Rows from block 8 of a small self-supervised image encoder, named by matrix and row number. Each number is 500 + 40 x the weight over its row's rms, rounded and kept within 0 to 999. All counts start at 0. Numbers have three digits each.
Before each channel's rows are labels from the 100 images, of 14976, where the channel reaches its highest value: "responds to" is what is common among them; "colour at peak" is the nearest of a few named colours to the mean colour under the peak. Only what is clearly more common there than usual is listed. The data: photos of arthropod specimens (BIOSCAN-5M). In brackets: how many of the 100.
# conv: 3x3 conv, stride 2 (model.blocks.8.conv.weight, 320x160x3x3, each kernel summed), inputs 0-53

responds to: order Coleoptera (47)
colour at peak: grey (63)
conv.242:549505495516489503522501531465520546476540564493441484517616450571453479442552490514456518542516509467537516459518537480474561640497499516557500491490514470450466

responds to: order Hymenoptera (42)
colour at peak: grey (79)
conv.46:549516462458525472510502538531542510490453463490455470515460593495466477467530438495476504524468481411479487455478564512443514479433491478499517468487463581552455

responds to: order Hymenoptera (42)
colour at peak: grey (79)
conv.220:516492466445424518436510576529559491398557541534473520564482498482488457438499481543481479550461434497538480475503582442474492489486493502610502397361475460526485

responds to: order Hymenoptera (53)
colour at peak: grey (51)
conv.307:513519495490490534501479570520594562477630543548512494599489488491487479454486551464460444502463435488517465477479576459495441510495556472640503460466471457521460

responds to: order Hymenoptera (49)
colour at peak: grey (57)
conv.152:507476451482505514449488540524587437534495457596488473540514523498497480503498453490500497487476405492494477486547536516486434513480484449495508490523475513511524

responds to: order Hemiptera (33)
colour at peak: brown (57); grey (36)
conv.232:474448422526499489516484524535482462462459456479488512494455581469443537484496462533533538480480474451537498465466532533503497478516414479523561502474469531567477

responds to: order Hymenoptera (42)
colour at peak: grey (74)
conv.114:494464457482475555436527605483557482481554481566485481575527513467471466463471492528491486493494424473558482450525611458510462549528500472595540459429449518527468

responds to: order Hymenoptera (45)
colour at peak: grey (81)
conv.21:510493487481545456386520468549495475495398484485494488441482626528492525499482475500532487494452508429439478487484474533471530507459467470428507513512463607506498

responds to: order Coleoptera (92); family Coccinellidae (41)
colour at peak: brown (58); black (35)
conv.269:500478546525516612523476538490496544491580512517525438565549516489483485533434583483482485461526482488508499488517510478580467533492559515502574461499531543411516

responds to: order Hymenoptera (46)
colour at peak: grey (69)
conv.38:488483460440488454557442510546563511512470443505483447514486510489492500490524478440477488492462461481490457494440526514408420480388434476529471472476466500563480

responds to: order Hymenoptera (41)
colour at peak: grey (44)
conv.211:541559586459576522516526512503596573529556440593522475547551510495474482482484505500494413492482489489461464461537494484493494536566569480464482517586481520503473

responds to: order Coleoptera (47)
colour at peak: brown (69)
conv.305:513483491486521545458490526518450476533446469473526472485564549476505493512501518462465490449519492503559463503515519476561466551493502460472543494509547517440495

responds to: order Hymenoptera (57)
colour at peak: grey (46)
conv.193:517514451434492492439470525511594508513485450579486465524478523474466480512495443472532495536462410466475462457512524484445484476423494464492499493507488529501491

responds to: order Hymenoptera (41)
colour at peak: grey (80)
conv.90:531505471479486542374481558509520471504514478552484446552468506441469502509515448498515492540496449466559474449573557487499475464465535497514494477513512517510492

responds to: order Hymenoptera (51)
colour at peak: grey (41)
conv.260:488540485435515478486434492537597543566413449534491420481487529506467474474572440400457476501500445502503473481522515520450432486387461497470483496549497523499467

responds to: order Hymenoptera (46)
colour at peak: grey (80)
conv.143:515488444460481519423484568500535486489489461548449451529471526449470487496524467500499483523479430448568461451508591467481480487436495460531527468451476527484476

responds to: order Hymenoptera (45)
colour at peak: grey (77)
conv.241:521504455452481525425469549507491512467521446510473443531473481469493475470539468467466488538506469483592454455530573469482461457474531476519497458410502519528475

responds to: order Coleoptera (90); family Coccinellidae (33)
colour at peak: brown (57); black (43)
conv.158:481479532507527595491484538476484509484516458504525463532529481453470474438475505487470493456489477479500480483489500454576496533516491503483561484488466473481469

responds to: order Hymenoptera (50)
colour at peak: grey (51)
conv.196:585627508444533481481511492517515588482496443528500436491508478541501519461603476439456440614490557484478428504540488510456496501403582461453472524522467514535530

responds to: order Hymenoptera (54)
colour at peak: grey (36)
conv.53:559524463452529464452468487540529483488466451545472475482435524486502490503519440461488466540486492468478445493513498444450494428433508461482467512542512538523479

responds to: order Coleoptera (83)
colour at peak: brown (62); black (31)
conv.251:512522593560493567523536540519483467433601521519552516580508473499511519530497518562520548533478504510518581502570491456560532470533555561553521468456471453489551

responds to: order Coleoptera (40)
colour at peak: brown (70)
conv.73:555488460467493512431534545552429471450454516440503478516547547508533509463539497534473464513449486479532479522484551485496532557530513481502583482476470498459520

responds to: order Hymenoptera (48)
colour at peak: grey (50)
conv.308:467479510499499499537446523503561473503553534541449485542439478444484422457490500481473539483485406446498505474470540507473485446434476493548459429471490506589389

responds to: order Hymenoptera (41)
colour at peak: grey (68)
conv.227:477454498483496494504401507477541492530458476504451478509494496457463422494489475466494519439479375451481505482463504533472482474399432504495493474493476519536388

responds to: order Hymenoptera (43)
colour at peak: grey (82)
conv.198:469468475495426499478507526533546476450545503515510480527544485459418509424522446550460522503461455465550515413470538477481508569512492507551489468418426461534471

responds to: order Hymenoptera (57)
colour at peak: grey (82)
conv.37:498529479460469514465481559517578529477564536555473491570439453467511497469491481496512474536497434480522475487506572471463496440435524479615475433431513472551489

responds to: order Hymenoptera (43)
colour at peak: grey (67); brown (30)
conv.273:510565559459502528496429517475551624483497429540492449522436464443469468454535463430497472512495460508502467468514510518484458429396544506489483488493484502525473

responds to: order Coleoptera (93); family Coccinellidae (38)
colour at peak: brown (50); grey (26)
conv.16:533505597573539544486537496510485469478550513530574508530572519525485506518478495545497538493507518496450575489568442532562530526552534543455536484499470537499553

responds to: order Hemiptera (35)
colour at peak: brown (53); grey (42)
conv.101:475459484467388490487494521514504519450487472477470480505551491472437503433527424525488464502463469464544477459448520479469489585522461503530504465427451449532462

responds to: order Hymenoptera (43)
colour at peak: grey (50)
conv.174:513567552447534512478480501496637612543498439578512467515515514495500466486511480454514426541462458485480452482552498542482465513470543497468478529549470522502482

responds to: order Hymenoptera (46)
colour at peak: grey (54)
conv.25:505474481437446510504505555530566538414585531539422514561520512468494482449475513517462454514432428502533464499451564450460487553539487487591500387387450459520466

responds to: order Hymenoptera (46)
colour at peak: grey (79)
conv.124:545531494469470523437492562460573539452584514533467476566500441486458443412542447510426450556492482481566468439481577465477504512481549495587495475392483474545476

responds to: order Hymenoptera (48)
colour at peak: grey (49)
conv.164:554581579486583477458519472546549530497558498547542499509486515474526522515518538532519478548440463458464529503568457529476557451480577538483424513582468495523482

responds to: order Hymenoptera (60)
colour at peak: grey (76)
conv.230:599604533437532502466514525520541556455506443552482450531464508491502500471545474444435418580470512488493438486531534460471492457474581455484486503511492532536504

responds to: order Coleoptera (39)
colour at peak: brown (60); grey (26)
conv.229:496454474512472560427470551496525445450525501553481467536462497460452471472466475553473542476477454456549525427527532459545492449457489540534534445409446521524449

responds to: order Hymenoptera (57)
colour at peak: grey (53)
conv.178:535563487461492483484494495511534550464495452510474423500481449532490525467631464443439495600445533473528455485531505471469483492368538448471469550499431505541532