A small self-supervised image encoder, trained from scratch.
Data: trained on photos of arthropod specimens (BIOSCAN-5M), 48750 training examples, 10.2 epochs.
Rows from block 8 of a small self-supervised image encoder, named by matrix and row number. Each number is 128 + 32 x the weight over its row's rms, rounded and kept within 0 to 255. All counts start at 0. Numbers have three digits each. After the name is the row's rms in percent of the matrix's.
After each channel's rows are labels from the 100 images, of 14976, where the channel reaches its highest value: "strongest on" is what is common among them. Only what is clearly more common there than usual is listed. The data: photos of arthropod specimens (BIOSCAN-5M).
# conv: 3x3 conv, stride 2 (model.blocks.8.conv.weight, 320x160x3x3, each kernel summed), inputs 0-53

conv.154 081:132101096146132177094179159126100102138118068138139059150153146104126155117124134131114094123110154119150101126127157079173140172131137088110176164156095129113149
strongest on: order Coleoptera

conv.134 107:164145116087184107103106116132237117160095103213121079122139156140132110145139096116123103131134101124097087111151115165105088124111120098076119134178130147134139
strongest on: order Hymenoptera

conv.7 108:153141155145110154064118160075144121103206173138118131169131069151097098075163090172060125164161124100144154096155142125147179132114155171178130118079133100185105
strongest on: order Coleoptera

conv.69 095:167152186157127184107118155137111152094159081124170107171150121124116134121112119133136100124121125107106146118140121173184130134135168134124171129105100109115142
strongest on: order Coleoptera; family Coccinellidae

conv.292 119:127072133147076125151123125138076131121144128070085130134186122143082083045143099138115152097127117108149121134064116112143119196170090124148145115110118084132078
strongest on: order Coleoptera

conv.268 092:156127112164140163133092156143094089133114125113141121131108162103123125127134131172091144109126083100169161087150151095189138109148118139141187135116117134131093
strongest on: order Coleoptera; family Coccinellidae

conv.246 088:133109130181119216133142179106111080108169120152127113179132108095108111123130118161114152137128116122174163098174156095207130108128140140156173118102109119170098
strongest on: order Coleoptera

conv.316 091:153122116194138175127120145130082093127135128102146135140154136103102119111128122162120155107102108098145161097133129119213129151158126123121196141132093130152090
strongest on: order Coleoptera; family Coccinellidae

conv.255 114:134120159099108153075099168107156170113179153146116109182100082111094073078100074131101111102183104123121119105077157149119167090106110172184141080098176095155118
strongest on: order Coleoptera; family Throscidae

conv.216 098:131126192139136175136120142133189118093178159207122123157114087096141156167110165136098153154072082162135161133195115080148113118123158166145127120112116135112141
strongest on: order Coleoptera

conv.8 101:154126181157154185109109132125102122131161119123190099154164129099121123159086127138119129089146107113109166118143100143205132144138152148108161116139141149123129
strongest on: order Coleoptera; family Coccinellidae

conv.304 116:121121152178111118243098112150093169087155136101117152124110116119141110135063186099101166123099085123100141181116102082129115121161130131130130080087117113090092
strongest on: order Coleoptera

conv.18 098:174164169149144113064161119118105134106156120125146111128126104147131145139163107160123122186152185114114170120166114144121205117102180166144094173150129090153141
strongest on: order Coleoptera

conv.106 100:139111156146138201140103171121128153112170103153154091178134134086150135161077174110138110110113091125128117150126143146183091111123146115127199112124150144090138
strongest on: order Coleoptera; family Coccinellidae

conv.309 084:106121113128098093135108085123066137074113096051165103100076102101140133122121109123107114112109117099119096120078098134114128066077112131095096152110123088166109
strongest on: order Coleoptera

conv.138 099:154127123178166130163125121155121072093111153143180160109106153108113111134114124189150214131114101106131200105159096167154172078132100191128143076125111126160119
strongest on: order Coleoptera

conv.294 104:111125184097110138102104139097179188124172159181127118151136068105132089115088102142129141087152100164133146142139126130108153112160138198161096116130186081084128
strongest on: order Coleoptera

conv.126 102:176107148163183131118161102128130056192116135157153060124210144132115127166129125126112166112156144141091137124155082177149120171126130133069130128214169158117146
strongest on: order Coleoptera

conv.54 105:134102118130103227120160243118133133089180115152126088213128122121130100108095176142117111130122126143179116140121213081160129109131141126196200099062131121122123
strongest on: order Coleoptera

conv.133 093:123137173164170119167164088193123190049182185140178113121136131126192190165042188133114160131067117136086144184133070111125164115134176155118090100114140154091152
strongest on: order Coleoptera

conv.61 103:207150131119199091106119093151178106163090130166177105092140174154125118153149103089082136162140141144095101115153093183106085113103145108066098136184161163118176
strongest on: order Hymenoptera

conv.153 111:186152123178176115175148120158123084117116183137166170109193133188156144145139160168122188171113153115124184160169100143131193180149135154130121103159129127097133
strongest on: order Coleoptera; family Coccinellidae

conv.266 126:124068126127073113156134120152102132111144128088099125123193130164066124081149111123134138128104138119126109123056108100116107215148075098141142128087089093102120
strongest on: class Arachnida; order Trombidiformes

conv.17 111:118111167104120129138105101067069158132138121110090101131125065111103100113088073057157082123130127119067102144108078164143087102089117110074119174167118080155113
strongest on: order Coleoptera

conv.97 095:183127141164134116148130118109075172124196198074121119147169037190157134167136153098157178167131177104111142154116117138121149152077173116144117131136137073040131
strongest on: order Coleoptera

conv.87 098:139103116143133079126096087141165112090106130159139083094140140150082125118144065124095157176102123123077144094130082135074128144070114144114063164119121135133141
strongest on: order Hymenoptera

conv.318 091:098122168138072146108118112089127196156145129111107109134130103093091069106094097064154096134098124090082109112104085183147102109090109107097137168157087071162071
strongest on: order Coleoptera

conv.29 100:178158127152144103078149113136121061074110144135136156097075137133108143113155100179127183179083141064102181094163097147131190102125128153127122133128080149193117
strongest on: order Coleoptera

conv.168 090:188161145139149137109137133146075185144124080083175109145151123157134118143103141118118080121149169115104113154082109181144138114127150097107169139143125125089150
strongest on: order Coleoptera

conv.302 098:137096121139121110061101128101146163105153144121113093123150109124085078067146094119099133129142109067098126083089120183110150167106119148137115131113144111174072
strongest on: order Coleoptera

conv.213 075:169117109150146186102134149146094075155116087122139081157153141123138126131116127136105114113135129123149123141138140100196120158126157095104165144156129136114133
strongest on: order Coleoptera; family Coccinellidae

conv.263 099:171132113160171109137136105156121073122088113127151127086052171125069140103132085124097197128116135078112150102132097143149170039086111114103131159138133173138115
strongest on: order Coleoptera

conv.115 104:211160124122180102104123084097093115137100165128083115097114132105111109138145062075148111164115142098076096110148074162131111075109164098080098151183151175132092
strongest on: order Hymenoptera