From a checkpoint of a small self-supervised image encoder: 10.2 epochs.
Rows from block 9, named by matrix and row number. Each number is 128 + 32 x the weight over its row's rms, rounded and kept within 0 to 255. All counts start at 0. Numbers have three digits each. After the name is the row's rms in percent of the matrix's.
# conv: 3x3 conv (model.blocks.9.conv.weight, 320x320x3x3), inputs 33-43, a 3x3 kernel for each
conv.279 097:127110118130122120117125131122136131180204167119141108072099075125137131132165169121113096185219164124161106164158157110073105100078103147137130134130148095080101112101115082060077128125135138147148141168174147157131082098127130146123154128125128059150124065144095000097066056066109102107137151150
conv.280 100:122128113136141108107126107110121088149144087130134092173161134123098086177165110122131094126111069084105084126122124109080058123095069107126121080122134120140130124145152141165124115121092105153144112135112129131081090106122128123110108105127061056110113086116082047107123090095151121093125108086
conv.281 096:135143086145163093156160113156159105125112097097079082117148157145153174110109120137157111130111104086033070110133133090088116153116149108122149104080135129097131133151111086115076128133125192152157153105124141176173158129115128094139105098138050110066099177111159255155121156123134160112121121119
conv.282 098:080040095115126149175191188069082086107120127156145153121110096106114095122130133100144134116119140128090118179187148161169118106117082176151159124084124123104110140109120128144116150164138100109089105108102120112097083101019141156093187186149132094086121101101085079094034070083130213188146188169
conv.283 097:098083116158166177096152143131128140173154163107126114115130115080108087125158150148134139133125109094103093105119117090104090092102068105102142114058104151109159058099130112168176108168158118085098176160150178146147122142091191180174142135093078163127138190163128138132074121133167213208062143118
conv.284 099:122128115152150137129133139118135107182196172112155123137136131114123115105108110127115106152162147105139102148126127127083124144114137113084101120133126101098093161143143106060087129101132125131150093093114130130145124156110174226181115172128140086126129140130131091093124149118179206174109160132
conv.285 106:126072059154129134143123119148063124169125154148097122105127084115138081116111075168133131169152122138108080133168148111175140138169170115198100101214101100147116141125114150139146152132151094117110116135131132128127089089172148125195132101182143084117122065117143170148146051130183097153150073138
conv.286 105:125144133175206211114118143067081103129141137134159150147161141119137125051042048068080108135130118160172164118128144093084079140124108115116127119137116125127161119141130150166161119112128117116079187174139131138149117121119133128154100134142142084050141099078138136108163156162108118134078074087
conv.287 099:117141103143165133112129129084082064155168134123162129150170167081097084098096082100102098112099102114139116125136137110108123122103108134125156105114129098092087152175165115128123082082099119107117108098098143128121104094098173164141132143101143061071131102087144089111113133098122132098087125120
conv.288 102:102126116145179156145156149106093074143177143163169170139125109105100089075063063088109093137184171174173183066073045076077043127127135088099096126116122129158140120122115119104121130137139138103103147116150130132193116076079166126120158141152145196165094131079058060044135115099101147107139153149
conv.289 098:079074091154208177137142137115119114174223164111137105130150124077093088089139132125122099139174133111138110126105137082042054106066065124132154073058123090071114086097137101136140115137130086135121156197135164170114062125117181189139127126140106103073128125078103079085116091089138157137119115123
conv.290 098:081111094129191119115172112095132101140177126111153103140172138087122111120150108109126127110121104096116098148129136093064069131104096118072155099060134109123128109137124115147107100120103145129095166137084164123123112124074195189141160138112135071088140118069144084067113135089155217132096187109
conv.291 101:086110119173158141128118100040058054100088076128104116106115118098121123098118114062081051116089079128109111165183187086086069153148131157168183114090106140126143116144152142157135141138119146152133184159162106097125100091048109094114115117147073087083096129114107160118083108133140139131111132130
conv.292 102:126137117156135123137082103108110102144115133148109136067083087119162126100150102095099088140120140181148153134073131123099126127139137097100070116146113142155138159087126151097122120090100083125156080146165085119163108128115118121163120124170177202194140137139093066092124109113144096121151125134
conv.293 102:136176148185201156144148133102109116102089127135131089142133119168144117142133137078090128131097128171145121122162165083065118141096091136173153113129182118125161101128122146147082124135117112071070163121084120146125209143119141130126111101100143130093140169131149200129190221184163195184124124129
conv.294 101:058082150105118164137136155046074104086119154147139161109118102148153144141146137086113153115114164142114133162137137110153130133149120176106137158046090160113125114141157114159148129144145093151116121166125120108104053121044115173083176189134134120091136171133099184140060108112110157156122188184
conv.295 103:118144136139175150126158140122113125123104110117115128090087063110111118130126124129091119132110129137133149092079113113071083131084122107121140091069091118111147127103106122133137148151159058098115092126127119156117148159163189156136146139129099156074120171107094169107156176162175202176112157150
conv.296 099:113129110137149130125156150110113098176188164147190171139155145067081064116120108104100100136140137130167144113123116131127146107115110083080099136142130091092083154183171096076095079075099149137120112088108158130131121115104169146166153173127110038086130107122109072099120120117124128114135170156
conv.297 104:126123133123091083130117114124119117139118115148145123141163143092102075160157147128108100130102092136142114144142144143121137143149151110096117100087117100107127133149141146132129130115121123136130091117120117131133117132114105133137114128116123071114113080112107040096126114097130103085110106098
conv.298 093:153089176142082148066108100130078166125113126099144072116119122103107088092127126140101137152160130090162110126108117115131112123129090175167123124114117097126155105083119119118121104137100117165112122102085130078074071161177100126121126086045078071057104129096043085048179056174128101121105129047
conv.299 101:106110106131148136121116065097158143099168172125109093110132155135158191128155185051156163091159187128110093158130101150121088156146145148101121213089070220124096114101094040134167114146142101104050116178115062141081103148116130150150128090161141091114165156129099132077121121110130126120171124097
conv.300 101:153174168134133148116096097136133147141146156139128105112110054088099051096109079113109123152150141145136096060045030143125074163175120119139097162166127192205160105102102128106102143147121127140152114086123081080098166129145135127152123098105154176166156162146132116099140125133121119121146152113
conv.301 096:155145116133126111051104124134098084115125119096154150127154149119142135055096134128119106120144167082130126150116094099115131090148136063145141121120129137111128121103076108124125074146154111151140176152119138131097137050176136095094132160091114097023144154078111130095166124081112123103061119129
conv.302 092:116099117174172182151190187098118120142143173137165153104115109116119096133145140102107116135133138138164142126160134164194162114151136094121093137199150102136102110107126104092100136139159096089093103082066147136101079120075158198165165185128111157132103121124115133115080109109203250245126189163
conv.303 099:081147083154237116107164051111148092145176102107113063161172153135152136140173143107163110112168109087119095129121143099103122128139138102135182090121159124143151095140107135179119151170089147139121184153119176095089136099054218138102176054082122115141123120139110106139140149070195230096119146033
conv.304 100:117101106103178191093135153085128117094253234077191182142143161139082100125092126080140147067220224062166192148128134117102089131121097148104144162096132144112134150105134086132147109150144096128092132167138124176134080129092128225201118176147144069102164106123148089073108085100056138152092110126
conv.305 103:132158137168197186113117108116128108124151130130132119160138073149106044175178096104109106110114091136121074136124117148106106113073082120122111155148084145133070123127116130147149125140117125124124160161138144127079123106126141136123111116108068096091098134151039077112134139120138131141139122168
conv.306 102:140114131145155172107107123108140147111139136094111130104162182076146182099166179116130133103118136096104139111109125098111141123110140124091118122123122131108113142120133127150174110124119091181135106210163060168122121143152150121146115101118093082062141115105112092071129129124136112104127094105
conv.307 100:121133145096119126110165128156173150130139116107138107099120097093124109088094088131142138100095090083137099128147130127157154078100099096106114134148137121152110155168160114137150093095108147143154193149130183138110168154109145117092140123112025063045094126094108134105111131118098090101135153150