{
  "dataset": "photos of arthropod specimens (BIOSCAN-5M)",
  "arch": "vgg",
  "learning_rate": 0.0021
}
Rows from block 8, named by matrix and row number. Each number is 128 + 24 x the weight over its row's rms, rounded and kept within 0 to 255. All counts start at 0. Numbers have three digits each. After the name is the row's rms in percent of the matrix's.
# conv: 3x3 conv, stride 2 (model.blocks.8.conv.weight, 320x160x3x3), inputs 136-143, a 3x3 kernel for each
conv.120 115:125118112136125123139126133154142143175171180151158164102078097114110127113112118066043068089089101083073096121094115146137162148142157146129109108092083099085078096083079148122119153129136089109131110091109132104117
conv.121 095:161167136158171138146159123088065055099075079092086096089092098098118125092102120092095078112125117104110106136133121154152154120130134086096106089102107068076098159174155176202188152173162136135126121123120123123113
conv.122 098:096115140105113134094122162114125138103138158088114140078147126078197151078163144093144121089136126088117104107133137105141150101154162121103113136081097134086101129109147134102155147106166110108139115107131090099127
conv.123 098:120125111142163138157178160119098091110099093108095092126138166145132137159125106141154158151156155162171137133119117124090077116088088131140145116120138132116143134151133139161132146171139130134124131172153150204173
conv.124 100:119089094107083093116108104157165163155168169144151151108085106089038080086068087143133136124125131105110130155162149121139132102119115119119134105109104113116106122101098127104105126123117133118118141126132139126138
conv.125 101:142128124119109114119122130162161138166157146133122116133113083126121082137121074137124103135132096151134093149144121165163136136137115106112108089093104096097104123124125104097081101101080131131135126121118132129110
conv.126 103:132143117155177150130149120110091092109091088123107092161159150180173145175156148160174166174149126151140126108068073112071082161141150151139160135139166143154171122129108138150138108120109122155129172234203149186156
conv.127 099:138123110131113094109101077098091091112108109127132132145132123105101098092110094141137143126118114089111116096082099110119119112123129137115121131153120128149130128121095116096079090091092151187166152169167120122120
conv.128 100:116107099122116110122122118082071068110101091141139123133100124134084096125090095145144131164136131139115088134120100103102095104111104144146136105128129134153137139142127141131120136131118139155121169178142138153132
conv.129 102:149131126146124112133116114132120140105110119088106116088101114095138153085135161077060080075108101088112124172166163134138137102118116148129139126114106132104096127130119159146122149128125107104105129120132140133124
conv.130 093:143153143149166158134141134116109115133144146150156165128095079128121096123132103092081101100109119112118131116128122138156150129152161090095133085101110087098118102111115135124130134127120123147150147177178142132134
conv.131 098:111114103105119125134134143118115121107110123099096108094116087093102085105103098116122121121121116122135131129132142125119126118106108136153146139151148118128122119102116116119122135142151095088123095117128105136157
conv.132 103:125129121133170160144189188101078085107104101118111111138145151136122109142120095152159165157145138144114100113101100106075084126097096112136139107111136114123127128144140109139146115146147140129131138160160142177184
conv.133 100:120122121139134128142121138093072058129114106174180176105122094135158103133144098099106098149147133143148117069060055094085091155146150151148151172175184140134151133131127141136134139137121131145132130132131126131127
conv.134 099:114123116125129122136129117096081084090073076137135134129118136123112125126121133122114112133111087126120116101084094120117124150155156120111129126120125144133137116107094112091093115103093148181137199216190150165132
conv.135 100:122106105134100108115091101160178174145162162125155167127128087149164110133157098134143125140166144133153122154174168154180177124154156123122117117119112135130125108097110150139146138123134106105089097096084099102089
conv.136 102:137127122111108115103100107093128130089122137098130142092135112105165148104177158128163142134197164152221195099123137109127150110133149131141132146152129141140127159120128140102128139105140128120116115094096110085103
conv.137 112:124123116130119121145132118143159162143157162123132140101097107097126137104123111090106103096145144056084103141162171115177192111163168114089106108053082102069086122119125142144141149151144126107099120095086121109106
conv.138 090:135153144136164161142170158121131133140166168116128123140126115143136113137132101143151132143136107124120098131147132138161161132155148106118138080120120051097136122145141142151162129154156134156139137149149143149134
conv.139 103:126130150127179191133179194107091097123119123122122122136128147128125129132125139146146165139124118146114104104102094129105101121099091104120122107099109104106121139153156125164178128158164125120136125136154122142164
conv.140 102:133133124131129116128132093113130112123145137135152152110133124115151151106147144135155137140180163146190164133151150169188180159173168127118119119125114121136107150135138127129129124131138143148142114117108095078085
conv.141 102:124134149132167176128163176105085086109105101127121117142119114134112103136118115144136131148115109167118078113087073125090089107086090095136117115109118096133130128134130141177178148168172139133148144155162147159159
conv.142 103:112133130107119125112099102073062061105093085140145146107098112126123131139130161085073091085065088122114130120114122118106119137142154133140136144140129138125123135128158152151185124115142114128144127143154137147154
conv.143 106:130127117121113114121121112107104104105110109102081083112109133102067107103091111135126134106098098125090098120116117115116119132126122111112105087092067133121113102083082093085095103102102146138139140138150137129143
conv.144 104:115121118095113122102108122117130134104118130103105117090154148078170157079146151138186160120161152116139123103126128105132136109139146141121112133087076119088079153124139142129146144130146122114134098103118113100121
conv.145 098:141125137129115133138136150107097108116117116112098101123134147112099113126124126137127147115114121105085105097089107107096104130113106134150144111112109105098106162128128118114111128131118121113116137128139162162167
conv.146 103:104110088121121110116115112133150144113149161092124144095106121087134152088109133113142136114159156084115126127147150131185184126180182104100112091068083104085087108106098126124131123123129127106090106071066103086072
conv.147 097:111098107106122108136157148116120117133136130132128124118142145119111129126101091127140134148166157143155138138146154121104103116099092145128143152146145140131140117104110105101098131149126121122117116123130141181167
conv.148 094:119108131105114123117112123098090085126123113144134114126088121097060110086081127120126141114116141136141116124115090126116093109119110105133123115121127137128129133119121131116122126119120143155163163166169156152135
conv.149 093:091092110093099117117118135115123124136143143135149144122111091131107097124142119131139134156156157142152135107094092118102096118116109098109135085111121106115111107099108110092094122132117145162152143144150129132151
conv.150 096:132135136151182176147174160119101097136134121150134120122102110122076085120107107146147164145131126102092107122105096122103093142133125115130139089102121090106129120121109128129120131137117132132127151185179147160144
conv.151 094:125114138124129139121131138120113108130135129153145129132110121113070097101084122124131113132130133127128109122123097124107090121126116132126124132123139121104116130127122147140130141132133143160159151160176133131139
conv.152 101:123129118137138128140138124084068073080060055103083088119109138115106120107131135122123134130113101119112108120098116121111118138133131132111104129139107174168157088087084104091096122116112131164149173204198142143128
conv.153 096:129149130147146139140146127151137130156142133150127123134136112154154134135144124147137123166152151152158149115106096108099104124103103127127137112143140124150164087102124117110127120134142112132137131148150153156143
conv.154 104:116124161122146199124136184107077081105088087129097101130150136146161127139164127152155164176162146179148114136097072127078053135101081111134110132122121122131114113117131112131155105109143122114147124139180118124174
conv.155 102:111114119105125122125150146097091087119117114136130121134140179114081135103051086164173176161170160139128113131130113124107093142120103129140133126119125119103094138138140114135130126150138132133140127144148121170164
conv.156 091:137126145131140141144140147150148133151159146172170146130128136122111121113113127111120109145143139138135099136139116126121101151140120143153133145134155138130124152151158151151155148153146148150150149147150138144136
conv.157 099:130120139113105124112092106127116115130109102124108106137111120130121120123149131155144162152145143136140140133109112128119115122118124118109118115148122136152136121109111117091104102082086124162157141171175125125135
conv.158 098:115143155127174198121149171089068075102095089119114114149128123145138115148136125139132139137126132133125117088102099134102095134110106111141126120120121100117129126146157144184198130147160122125159120144174112133160